config.yaml
horizontal_flip: true
bias: "all"
residual_init: "none"
Rows from block 10, named by matrix and row number. Each number is 128 + 32 x the weight over its row's rms, rounded and kept within 0 to 255. All counts start at 0. Numbers have three digits each. After the name is the row's rms in percent of the matrix's.
# k: attention key (model.blocks.10.attn.k.weight, 128x128), inputs 0-42
k.0 091:162110163100105148145083108125084154150163124180165059157046163128143137126131179095175137110095074126088090184090078137153137152
k.1 078:179183078162168102162167093166183164093171127131164182188115178153162115092064140142144144109143107120138118174064094120128130106
k.2 091:130133129172101113102137166122152122165138162066121200130112159181188092159065140147101112163132164126127108070096168147113172102
k.3 098:108106152132126153151101128127127157095183095127125038101094127138157134089176151169123157149112080131119131193171140137101106137
k.4 092:126138087203160117090132116144150087151117137068156189130148147140197072117084107106119146140107164113160098079119125141090141065
k.5 101:136137156095102153146136084132077190119125135136103077046191134156129177126093133087094117093146094145085183127165090116182116180
k.6 078:106151167189163081115176088111206084180119086113130221133155109128176115133130118127088132171138127098170126127121118163088157097
k.7 091:138120133128108129141103126133066171116071077161133192055210094171086198098145116151092086081158127128147122134127149117097121129
k.8 085:158163081170144169104148155159166138111155138124122161142101069094195093103178110107112176116105164073154113123175108119073107109
k.9 097:094164137124118102128156100135133125133124137091098214110129103117136086117076089171136140123100194171202174105090107178149138094
k.10 117:151168114168156115098151134107208141131133141075158180109161164114122071165051119106119141137155164103170136127075143195111137081
k.11 083:192127164142124096082122125157156138086108113127091050194050167073133174115141166154118157146092144143168093159121100103156135053
k.12 076:070131064181142184175162146087123086118107155142162166123159111102070098094151141157141129072119119115131198067102158095136143188
k.13 079:078172118163129181092154125107129080121157183170093087178071091115170101083118087083184145166097108148075134114200120182100142156
k.14 086:128151153110168090143140135105172139143172183101130135195119120138152046075100154162113155131104199114127098098156134160077101120
k.15 128:153139101159145105134151125112191118135102126097125212163152146124173076144106147118120116154150187116198136088088128166139130073
k.16 084:187073108132181149126183080139098152155144116142145173189078100085167170139152126135166152128121110121188141156114144079136127114
k.17 081:164119131111178112114139087106135099150099087128101192151133108151142148088104131088100158092108117137191025122149118147071149096
k.18 116:105096185111141162156118100107066161103144121174134100107110136112139173102203104116127095109114076099101132128181131094142089185
k.19 101:097123123114159151115178110108213066141145156143138222116168132127167056087134092151082144115147175119139175045160140109128110106
k.20 083:148196135108143095141136190142180139155165138106173101185122127113199138127150107097098199135080136080108068105148113097140073066
k.21 080:119096122086167134120191087116177077156130167138154157133110094094092138164105125080142122130111142093173087115126156138059115076
k.22 079:155075171124094093099125150116113124121186127177132098159121104084109096099187090133166158112088149062120127141197140110172141112
k.23 077:157177109193098089104126128137193135156155105069123184199073154111142143086138150154107133096130205114126134113095120106071169088
k.24 080:117137155156136122161153108171109132121097116129141113135064127097077122124168084081116125124157092137077082120144142112161078172
k.25 108:092115158137131128144113120126092130134142122168124041134070174105097168153143140171175112151155119144100108223159097125180075160
k.26 085:117163091134171085090122143121138134096095173087168114193060161084156173113146138173141131196098109154105080162089139142138125115
k.27 104:140101148092097137101116125110112110140139081190125098083106125112085194113200141133138134145124069139078153170115084070166161173
k.28 094:096116185069126109170115100095062154139146109188120107047178164138084142111178121111108108135104053162117122179142118080152146165
k.29 078:116149145089158115101108150077108161073144086178102060054111164122115174133180132111175117170076073134118143145166078075171079188
k.30 095:104120144115152127167140162153165116170138147170110186185121069157152142106183149109111096142150181048157059115150151094079128077
k.31 070:100143177183114166103120148146095166157070107113134122159065141167147204156140172131161097123105098109115110093103129149149157130
k.32 080:141149132116071121162099094153107179160161132104118159069134108109198143136084116114084138127142188160120185163138134159090108138
k.33 079:089074154088146122141073091148113132124132079102094101157107154097166204119087126146107160138144170089097079074193094097106137125
k.34 075:133170151145166099163131136128151097167110153085077064130162110130188093152086149142076111159083155101101153127121143163172078093
k.35 092:128116123115075110138127143101134122092123126132143198122195086164117140127146158113107103082147153132169132095101132130111104081
k.36 071:089086168156088174155147120150133106125141184141165125155136172157122163168133160129150146103138100122199087133083129095098111105
k.37 078:073134120154111158099117144098155140121115143112175175095186152180103139132122097151116100078090067120112143125152145167137176103
k.38 076:121100138168122098132113154085167148113127075117158173157142148133071188132140139110083058100075138150171134098103176145171109104
k.39 093:142160074163103146078136100111196131125133139113113132115100159159192046127049156143136097172118157152182096147081099155124144054
k.40 097:085093133067165110169109102154104127100120074187153064088108130101069187103184161104166122114123120122070154167135143115157140180
k.41 094:084130178150085127117090143104096140142097109162131166108193149181120107083143108147106071075108114143112167072100121110095138114
k.42 089:125177151101110157130143158066094180079141111183109101099109153124091173112168122128159131101135136182042169172162085131160127156
k.43 099:144137105149097132091141145144208094133115177070137195155121095129168077101057091133073156128099159115127123105071115173141154110
k.44 081:155091106122065145085096069173053138144133158142099126094137149150061207143152134105101141115110081112074122135118116150174130190
k.45 084:130100148131135140132127126124123130176156131153173101123177081106041161096208137097111135117094137117092192155185122073131093148
k.46 074:104071097128165157152150089113154141165166110114100165185045086124128073090114092167138143107108086145165086113073090178098095174
k.47 098:125122139087132151155126147115063158083103133144095112087145096114079221107142126127140127099151119134121120176178106087116144169
k.48 086:121094103089105113149076114084102110142115112122096123111118181143054171140158165109161125116140130096100118162126168118179151196
k.49 090:150140128097152106099173167136163084131109116082145117164129111142195068148082121173108174177102193147162160154170119179106144069
k.50 084:171179091121148126103146170070118137142161169104147120138174149085135131141090116161141175138127160164156156134133108148119176105
k.51 087:098087131105074094099126108133092181092111086175123147090196181120125181124092104100150146086144136180070144171170092118158173156
k.52 137:126162095162116151148178119118180109145085138094159190111168139148154078142069095118091125160107196111199150075087167137112149113
k.53 091:158130134138176152084121099089158117112084124128158122158111111112211030107109103159150121150122141079127137117134144121103155056
k.54 080:069071148120121153158081113122142130129156138158153126126202120118043134139166155165070103122105102069126180092189112131154096123
k.55 077:076104181100159105169113087094078119143162141121107108157129103103076190098180102128119084162144131085080121184131171066144064157
k.56 076:153137133083100147153089156108164146102073072116159154058156130136085183115099117144090109107127095142114180065107109133134172112
k.57 085:145052113072106136182100139101112081094121122169090083121174086150060140079141128153094104146153067127106107147142143097111175155
k.58 088:149132128148128116097122126110122116090167092144137044093124174121100140148175140172125113146129082120057153144144096070151128152
k.59 088:103143162130100151107107113156141129128100143166151106109094104183087181128199148140119091173125134074068113123112169098127155154
k.60 124:155161105170143107133171152084174120091133155077124195150154160151177045155086114137099119120126179110176134123112143175090149103
k.61 083:126109083149133111100183155176146079135169181132119157186075121073156116085176101151129172179147119128097106164121087134097103142
k.62 105:110083177112142143161086122159047124135143113157123050081150144110075213130188104094142120149138091153095101123165077062125133147
k.63 069:106149158127101183108152065156169175164123076086085107093152142120123150101099105157147125162120077156172098148157163116096139094
k.64 113:080120148114165139094119095169130115121111132070090079114141104130071144087099132141140127101143147164063176196113144082160100121
k.65 087:122125170106122124100106084125152132145111100157106126147094124091173181195064113121138125125110128139183129143082133167111062116
k.66 108:122148133160184120086087118132124095097112170074127098094113131138117104158157136150126140119134126140073187132115124069172110107
k.67 100:099133109125179130093087093177135071066100127106104114056171161146103157107135142145128150115130133147094180155104125089143123171
k.68 087:079094207117120088103131174126117146096118148109139121106090084132112102145116091181085113114137070124124146148094106126149169170
k.69 074:136109163057126092138132140146156171150149150102126071120159092109079114165065114148098135141102055133181109128079091129117147135
k.70 152:131165144137158140139139148100100086102141162066123186116149089145107175107180157157114112144108128114097140146133084057083097107
k.71 109:124145103156060148132130118148146108152122143121169118178131135096127136111153126144143105115132167102138105043206064127082147129
k.72 117:184133093100086128105121102139201114125168131186125105166132166111166101157066113105127119116149130116165095085117196154124164143
k.73 103:159114166118118131164141121087155150175092065186160154145096118114194112166137161153113177141089131129195107070142096170144147163
k.74 110:119150085124132104204151126109157087153145086164147158126122180137097137128167120123109136115119101113201157064126141186134150130
k.75 167:159109133104105086080122109113187152157101098196115099158128155138148105157094110130144113151172123129132139099126172176135167151
k.76 091:113116121137171106121095174169123179131071140058136112091072098085159194151147130136095150094102190158073149195091145082146078108
k.77 147:105154142154128142135132171153076096142162135081128165116155113110105162073189131133141149117107112126100129159128097052111090126
k.78 104:128149144153161145142077113131128138105124127096126087065154137161089170106114102094108143096096106108083170140106109047137098159
k.79 082:150138087185137120152099159110139140121092122164127167175133170151115140116113116141102112128075121140196132088177124157105126122
k.80 091:162094139160134085158168098099117123159138127163137150183111111140128070150136134133113114095140172134164060119115112187127097098
k.81 119:121109156110133135130172137099141157176126136175163098163096144079176122184127124127146116146147103114165158072147187171152130160
k.82 083:135131130141118100099078093144096129094099186109100118083152178110055104110120158106142150115124107103123182184135110130115151186
k.83 095:122152097170188142115140151171143112085143168080140102167145164094048134068138169134158090145091091122087125135090118041180131135
k.84 090:158138109177112120102174114165100139110067101079149101173064119033142109166138105143105144146099113106180070064166149160161161101
k.85 140:131175130162132158127124147130102136141110131066117175121151078120106140125175172135104129145096131117112102126122085101098106124
k.86 078:186118094113139110178112108156160186075163161160145098129153199179082121156126183153147150119115132148100176107134060114146126174
k.87 094:115124113062081127110181107069160142159174087209095113104100121164122147148137144138099114131151123162180120095164159174149174129
k.88 102:143102122129128126087098095121136079138140153073154069104145078145126135123155115112179147136122135152096144128086103099097100126
k.89 104:118105110095149134089086126107118149095139188107137141071108127138119114086167139092166143125102166105076177208099118051156090096
k.90 121:118167137139180155113091134115088124125156161090134169123150114116123176129157169148160127133083128123102111148107109072145103108
k.91 086:136124161158147132136125162119127143116193109122113121128129162156109111089122154145145142120149106148089081145184151138139126109
k.92 098:065149111174194111138109149162067127152145159100130132094090078112096131095170108139109102137131139100121116147146134088107136143
k.93 146:118152140122158141145098177100078094131131150096101153089131100110107127106165162163149130125105113143070145124097064089115114105
k.94 116:160096135098110134103165129098175156117146102164154129108135155125136101176119127125091106128169117125165145083110136188148169164
k.95 099:134161122124079123119122105127181111114180136146112122143174151184097145103155136150143138079086154093159151114128059155124143114
k.96 123:133087138088082106127152111136164114117109116156107071166138180124146080144102098099144137118143126114151123119150195207167154174
k.97 095:177115163185077097119080116183123107069137131139163132152167143114146144076152103128116106151128156149071134138122108134089111157
k.98 081:141139160128116157109112087114176090144182133100167082150096091115123164091135116157117105105152091139079094118129123091106112150
k.99 098:152089117083084102160120121111154138104170096160155167159134184187141106133143153094143140101158102155119087110108124195128146102
k.100 098:126120132140156162169081087144106105116153144096148130085146137180116109131121094169120113103088126169051148159120108056114064127
k.101 075:127097130106105123117153070161193142181100101131090164121112128129105162168143157112058117127104098132111100104119092137130167175
k.102 081:118150125082081115124166099171172127149131099165091136114185158159066102159155091135152123119161071086177168085133093217144109158
k.103 082:143139122086152118152071073135105119081137147126118115128160153149069138095150125133115112076131144146073172147093115104117169101
k.104 082:119124104169103088103171188125116134110066097064169131159104118050148083157083087135122155132107116145108116084157159119180101120
k.105 096:103139117097188109094094167155064102107128206141090133090120085144143182128111112174110170125168146123066166132100129143094127158
k.106 150:102151112139166162131104148122087094131143149066133148098145119156118158106152124148133106118096149154127106127135068091122123097
k.107 082:116111114165185145184157153143120116088147111098144117131147091105052101075119160145093178141097102106120180112121166115170119189
k.108 107:137115121161129138068090115092167124154136132093137112115115087173142167110124113109108137114083113096125137174119150086191107107
k.109 144:078144132143132127152101148099069099099137152091104178126169084113126132109175163135141133131102107128109114142110061103095084115
k.110 081:123133152186139111148082131134093143076079209089163136083141108093132114105103093195149190112118158119104130148081106102153119180
k.111 148:077167132120162154137111163126091117097122159108118161138116134117086153116186149143105111101083137130116104132109107068116107099
k.112 134:149073126133102091081155131150187146108096121206111122119105168097123107187070114139114121122162135109144115092115188169136148164
k.113 085:095161147140101166117099121184199112145086106164147123091115106157091164090091117115134141118081129081134140090146035071170186158
k.114 114:094162148125164135151144175147081105149146160086125148141128127158084161110170125108126128152097128136128148163116095099106107142
k.115 097:143124109134100094146174133102124162181108136117110159161057096071154144201151118180091121163165120126215118077135155220137146151
k.116 098:157129143111086163113175149128157129157165127167130176188071154131125150157173100093133121135151102137205086137104167186121161074
k.117 150:111170141147171147161107126140059109123128159091105160130160100117096135114191129122125097133101109148108118162121090079103108091
k.118 086:174093137133120156129138128158148117147157091120097155136166127146134165114165150074152081152136122101167074107121068128084177117
k.119 094:124139085189187166131104139167123122101139171120101156155080076138120168129139143164114160124108164100114147169090120059107101123
k.120 108:119094151122111096101130071108193167171113096172106122159115161092109136162071079146130098154136114106119135065169196160122124116
k.121 167:096128105127144134147136174122070090113148149096121184118151093154115169119173140150107140124100136147100137149140069088096105090
k.122 086:116174100085073135106162130110115139197164109092143216181117093088134099155169131090129074165120118153153064080089126145091156112
k.123 086:161161169194093109138135132135200172138133148146107108184103160125179154131169110138138128176123063102175096050182106127109157150
k.124 160:101163114152176165180108151107090082108140159101115162121127085123117141103187127153125143111110114156114121163108100065125089092
k.125 107:146151163192148121096084119156065133109154169085111089113102088104112153125111117135157136095086129158062129164123166107148050086
k.126 093:105127153187109155149065147134118147107132121152151151115221179123094132152130121112144086113083146154148132166118122105089103169
k.127 095:099118096170183116090125138120144117115138155134120118125138104170119162127154106130148108140111114149091115181115103036146109154