A small self-supervised image encoder, trained from scratch.
Data: trained on capsule endoscopy frames (Kvasir-Capsule), 14.2 epochs.
Rows from block 11, named by matrix and row number. Rows with one number belong to one attention dimension. Each number is 128 + 32 x the weight over its row's rms, rounded and kept within 0 to 255. All counts start at 0. Numbers have three digits each. After the name is the row's rms in percent of the matrix's.
# v: attention value (model.blocks.11.attn.v.weight, 128x128), inputs 0-127
# proj: attention output (model.blocks.11.attn.proj.weight, 128x128, transposed), outputs 0-127
v.37 083:150028162133100089054135114088105154161163113088092171144134135122112143152139072069066070088146176101114126147140146119105150137117183101146196093119158150140186104176093171143116159160116142113094093156086170118155142136161096117109129105084175139070151153144135136130160177067186147128148113138159147089125159166149097160140113126105078088095111133123088116096181116123097137129078
proj.37 092:129091132111161175162190107074107156096123164128164143137121139121117167144170099087111126127164102105123153106121120154075128077177140156137107125182082138130119118153114065128126137078125103089112169152176141112097166156188135173194166121097144099158106114105143154089092152178151123055107071162148084139091124128093167092181076176143136178182163081113150146181138148108200118129102
v.38 096:105090162154154081131109072124092134167075127109161097149115156141163111163194083125158145150052184132135156107153151113141110093202186074143091171140092116102119079115120159129097173209097102121084166111112143131116177079128093167139087129167118118175109138183182124109119142133122135156099096158136135178157155135118058154114098164139172142127091187168121097153170125132112148147157
proj.38 098:120144101170111108073139112138136116143122167182090100200120128110116157165099131159108129101160146075133158096106155130132113183162159178132116182141122178153186094154157081173180163122146096105093133148113080130077134130127101140113075166133128105079155127155112129131079092112125089100165086090152099107129139074085131074187065094167129072139100054142183166133096085112168140096152
v.39 101:094119118170164056157154087159120122108143174100127095155150163094112161142191123132137120143113142121132076127156146105082170121183177077089083080162156165089155108129166173058144165178076083147163108096123107120159126147125098139110111164144109133142104111169116181131176172150141112107115133180171144186116159156145038139134107186134151125090108114145114096107204076141135086143125
proj.39 095:145148169158114141074150138109119104114153166154127082155126101151071141168145091172099163149116128104108150176074147178089093124122124168139185152166186185125173098148109155113188099068135167186111151108144071171160132132136120177137133099151171112100106092111163092188151083122133085100155102148166112131111160059170125126195105155138120092176144057111137166120093096167150151147145
v.40 084:145124159094163154083073099112102130110099119161178119131155108167169152181071071114136109114184114120171157137134095128184100148116128087157114096093151161123122179178154102177078102186127088099163092083161107099139107178064158118091141176173075100108123094131122136123159132092104173147165087134151133168067110102114132094144148137157159113091078177091109087082183166128102110160130
proj.40 086:160166172085145119174158161088072142179093149156113128121120163133150159111153135110097189104138101131154133124106124099088086159107086156091118168135063134142098131151115153064161178151107106107137154174114120152135172093155173098087109185120094069174177082125123186170143181124112089085133096106105087129184137102084092120138088163165148105140072127091140116161165165126170087155075
v.41 090:129191143162067116117120159131167090138147092155059133079101209135139097180115194080130180100185109076083186177109107180139116099082107161089159092092099146159097156138121138183168119100084123135122147115152125122154096088169101135146078101159125179117158131175096072138161130157131086086141109133122102173104146124134165096137088153133116109082141153107148122160106095114077095148111
proj.41 089:089053161079112174127154074083101171082173145097145150068168112145177132147171115097107129134137127103122155156159125088144083103109108192120105147161149130121135181080132135109110175121140085160149176124100177154158093116140162086157158106099085136206126086178146153112116123080177101100181163101104183119130127090096132161135140106138117182103177162074107121105133137106096148096067
v.42 078:166143081101120177097181153098071166163150084084079077166100081167163069115123154119098151069097102125071082138129146181151078110104122130121110165169151079118084141149096137187136086076105172137086125179096128158124087109146081097177132089131147159152089169124147151129154078124110119107157116109092117082154139176100135092157139076143121134121131144173157136155052156124110114159132
proj.42 086:151096133097119150117109164159153167139109152138104137065155148170163089110170183101127124151116081107127103108209134089099170169123177056148147108148129098121136200098151120106074078130143108092205125106165129097144171126125170079151157141164168101117144089084151108163144092137185155180163121083124121101133111179127158166097146124111183184122159130135085159085177134119152164134180
v.95 089:099092139093164116127135083145080177138099188101064181124144154123131154101141122132119152123183146100183143094066178134151095155079180146126140148161120164135134105117086145198114105098145116084090167112094147111159126200104132125160175116096127155094189133172117113099100132081158118085100179117046103118174107125153167160097099118192105135150144113121113133164071140095102096083092
proj.95 093:091087132106134102144158115131108117095170140172178110125195106126158129148104147100144107152156086099179162131135132181117174107133166171099145138167127158073145060115214129140128191100083149137099145084141159144171119148165162161142114136168144075158089204189135148158154110153136171125112143162075125075114125128134102142151031082138115195098122127080124132152167103142148111137154
v.96 090:113117097133087074118122099125195090151127136122166153138147108164127093136141101103131146079093149161119109106120080115107165125063198131115120116134124116096081173144148156102136175134175162073082146125113153195189112114112121145137068163117093111109123131178103101091161072125138139124173076190095119150188127131134138179076176147074074206136133136147130121135182097108091154158072
proj.96 098:101151126161099114171125150128105127134098139164106116113114091061107181068176158101199135190161141178151090096112104124172194123134086124182105157093090117142134139094147071085141079089075108149120097094114094135155139187138133107067141102133126094158133191130148120107164107150100138114064167109099158136170147169125120129103089180117156145154191155073136136136171134182086146170114
v.97 107:105166147179132163150093096109077164162134148095136126128118128110088161144159120166181101122136141130103083118109134097158060096144066131166119178164097154116090165114111076137147103096131114094146104139162182101100163127193152158107179126100166128182173166138112123111123105110159096072146171108182074107176107204107118177131105159161172115153141116158166092083075153205109104104117
proj.97 107:145093158160153114075118102123205124173152130097105086141135156149141032120073065146083120161166140061135162093097150134159125182132163096095113149125170147167170164102086154183194120169145139118153117171132170129122135130095122121156132110095152169158094061144142096110140124146115093110108145079131173073131120121178083146138136099144094078125128136127088062146081095084170131155127
v.98 094:172071121165102117120087129163140101103107148052126128153121086179098136108158169165185152073123068128104111142110163096154075129125108146108145186160125104103183138157160114115087175153181100081132138146101173148121147086125175105080126144094110042120183088116161075124099138113191154142203136151103132103118089137157134117081113180107147150161078069132123098093137121109146139128146
proj.98 083:104135148177184134167123140146142125163151162125152160132124081106175164116161121102185125180159150162116144080105130059084108184158142056153157086095092130158128161068158117123186136104152159139133086128148088142169141102119167154066170121141135135146182142163128106082161135089138066117066122130094160171163115124116115141162170124130084131172170130072093074112144132094053098109105
v.99 114:132066124114132143150121074092140095143099113125155152101129052170088143131118088105170048144115117106149145215136106119117128113103115093104086181146132125128105127132100149105082149156088180102111133082166140138089093157144139151113164118078102167135158096112116151107130180086175182091154068162228079128081090157121098116162125174135190107083079123113107109105135139166152124121151
proj.99 117:207167136112118119117107099137158110117113156078138123155131115123194160131146094135063134151146172129102152134149095093130079072121095162175127066115162130096103181092100137143206086156172181163164162159155172151119120076051126143126138097133058126126086127113131182135165120103124117156168131137093150124142097105199100176124130121088132110137145171102145128127115174113121035167135