A small self-supervised image encoder, trained from scratch.
Data: trained on capsule endoscopy frames (Kvasir-Capsule), 42238 training examples, 14.2 epochs.
Rows from block 10, named by matrix and row number. Each number is 200 + 20 x the weight over its row's rms, rounded and kept within 0 to 999. All counts start at 0.
# q: attention query (model.blocks.10.attn.q.weight, 128x128), inputs 0-63
q.51,171,200,207,218,199,174,173,167,170,194,190,213,226,222,189,197,227,195,206,184,211,173,193,184,205,202,184,185,225,203,178,192,199,229,171,230,189,216,183,178,223,187,213,189,233,199,212,202,195,200,231,213,192,221,213,180,151,176,172,217,170,206,223,189
q.52,225,166,183,183,216,188,196,194,186,173,211,202,191,202,209,228,219,158,224,238,246,219,207,200,232,202,164,212,198,173,238,209,217,201,223,185,225,169,196,232,180,222,178,187,180,229,184,176,172,225,216,205,198,189,165,194,219,211,183,228,213,226,175,214
q.53,191,190,190,180,190,240,241,220,207,199,211,176,184,206,208,186,206,194,179,206,229,200,210,217,188,213,208,220,165,184,225,238,194,215,202,204,183,165,173,200,172,217,202,172,188,215,208,190,184,244,185,177,198,200,187,223,238,183,192,229,201,187,205,182
q.54,216,205,219,184,247,174,138,209,205,181,220,216,227,215,236,169,227,234,169,210,188,211,195,215,199,231,178,182,215,174,156,204,166,225,189,192,236,208,198,212,199,201,183,176,184,208,215,212,205,176,217,194,220,196,211,191,182,214,220,187,184,167,176,184
q.55,196,225,185,215,194,189,173,212,203,227,169,195,214,200,240,181,192,210,230,192,160,206,212,231,228,187,206,224,180,171,206,169,202,207,183,208,196,200,209,184,186,175,175,179,230,192,186,176,203,152,198,204,175,177,203,222,221,223,217,173,190,164,222,232
q.56,215,207,201,238,199,157,182,189,180,185,172,224,218,182,235,176,179,206,190,209,165,188,203,228,206,216,214,190,216,219,206,207,165,202,209,184,218,195,210,204,222,212,212,205,220,172,205,195,242,190,225,200,187,184,203,213,185,168,148,189,206,210,157,218
q.57,219,198,178,210,237,190,167,192,229,222,203,197,223,200,229,164,216,262,171,189,166,198,213,230,172,234,217,183,211,212,187,181,197,192,223,226,195,218,189,187,202,181,197,237,185,202,205,217,216,176,190,179,174,193,197,194,188,207,188,183,172,213,231,207
q.58,205,200,200,214,168,182,215,164,220,224,186,187,193,207,200,171,223,189,191,200,210,206,184,222,187,186,180,220,240,185,197,177,200,169,210,193,166,215,170,165,202,207,228,222,215,185,226,183,230,156,188,179,178,232,225,231,176,210,220,217,200,183,240,184
q.59,230,202,205,230,229,224,176,208,176,226,176,215,220,200,223,171,199,207,198,176,170,209,180,196,192,213,218,177,208,206,164,178,197,191,212,189,218,201,223,226,226,168,211,193,232,171,231,204,199,177,188,185,193,190,178,239,234,227,203,212,188,182,178,222
q.60,203,210,191,201,178,214,222,204,166,190,204,199,184,204,195,206,213,174,209,217,253,237,169,191,187,172,168,208,194,185,223,253,198,220,216,231,195,176,189,218,181,225,212,202,201,229,208,195,168,257,219,191,212,185,205,216,229,222,218,205,211,197,203,217
q.61,169,209,228,182,188,196,217,212,197,213,196,208,197,234,184,199,215,198,210,231,223,177,200,164,211,164,209,198,183,184,207,250,215,180,201,204,225,202,190,206,218,211,214,213,182,189,193,165,170,244,211,214,184,224,225,214,238,217,232,185,210,213,191,192
q.62,220,180,205,184,198,195,205,184,222,195,214,224,220,194,209,186,214,198,204,183,171,179,234,188,185,217,214,211,180,189,201,195,208,197,209,196,168,221,222,192,204,209,182,198,235,173,202,223,192,168,225,205,203,209,209,222,165,153,179,227,208,185,240,221
q.63,174,214,229,175,207,222,220,199,202,228,219,189,190,168,177,173,189,195,199,207,165,232,226,213,211,200,178,196,217,220,198,164,221,212,184,217,176,171,181,192,172,206,181,239,203,190,180,190,224,165,208,160,203,230,222,180,179,174,231,204,193,220,214,194
q.64,198,180,233,199,189,190,192,195,180,224,238,170,259,259,181,193,203,194,200,191,216,225,194,178,220,218,191,192,235,154,230,163,206,176,199,160,189,207,184,185,200,190,189,220,199,183,180,212,201,176,225,200,191,215,206,189,210,221,186,212,167,219,214,202
q.65,183,190,208,190,189,224,227,198,215,199,225,180,207,236,167,205,216,182,212,211,202,192,161,205,195,202,213,227,193,214,190,208,211,135,209,199,200,215,178,210,227,191,199,185,186,211,190,208,221,208,182,193,213,179,180,167,181,184,213,213,224,199,208,192
q.66,179,217,225,202,194,230,227,189,201,203,222,191,220,262,193,167,200,205,192,174,205,231,191,191,201,199,199,188,225,161,224,190,208,160,190,189,186,189,178,177,197,188,207,190,214,202,187,224,203,176,215,192,217,212,190,169,183,175,199,181,171,251,235,188
q.67,178,188,231,226,225,193,188,186,208,193,232,190,208,216,167,178,193,191,191,183,205,221,232,179,237,197,191,216,216,185,197,187,193,162,190,215,192,184,186,174,201,188,196,221,224,209,199,230,203,169,213,201,209,202,212,147,184,187,183,210,169,255,237,216
q.68,184,223,193,177,197,212,208,198,200,201,164,192,195,223,218,217,226,219,179,173,167,217,184,243,202,220,220,176,228,214,183,196,207,193,199,172,233,223,171,175,212,207,226,219,176,203,215,193,208,200,221,192,210,168,200,174,224,163,197,172,161,180,176,192
q.69,214,204,187,204,195,208,220,222,199,209,178,200,209,212,185,202,220,209,185,206,166,219,200,257,157,189,225,173,176,217,211,188,177,229,188,210,203,188,215,195,183,179,193,230,189,217,194,227,189,186,166,194,195,199,168,174,157,155,221,190,188,161,219,202
q.70,178,221,199,233,202,244,220,178,232,212,184,202,195,204,184,197,188,206,166,175,194,199,217,209,192,199,210,170,227,218,197,185,173,190,159,183,194,229,192,195,205,165,190,181,183,199,213,195,201,192,179,171,182,223,205,210,161,171,176,200,193,210,174,179
q.71,215,200,169,197,205,189,151,202,196,206,225,213,166,148,198,204,183,201,172,199,209,200,210,202,202,182,219,179,151,225,196,236,182,232,183,238,172,200,234,217,186,220,210,182,179,208,217,218,185,216,185,205,199,226,208,203,167,185,209,195,242,186,186,180
q.72,210,194,192,178,218,141,148,211,211,176,212,189,211,193,202,201,177,219,244,194,204,197,188,184,244,196,207,186,172,204,204,232,220,171,239,218,192,202,185,188,231,202,213,180,220,212,208,219,210,191,222,206,208,216,196,195,215,238,187,205,227,194,223,207
q.73,215,211,181,184,217,240,193,210,202,202,172,207,156,173,182,222,169,214,192,214,227,208,194,208,168,190,214,202,165,231,186,242,217,238,180,242,197,195,189,204,175,206,178,219,198,209,198,207,183,223,196,183,216,201,192,173,174,186,188,218,207,160,175,182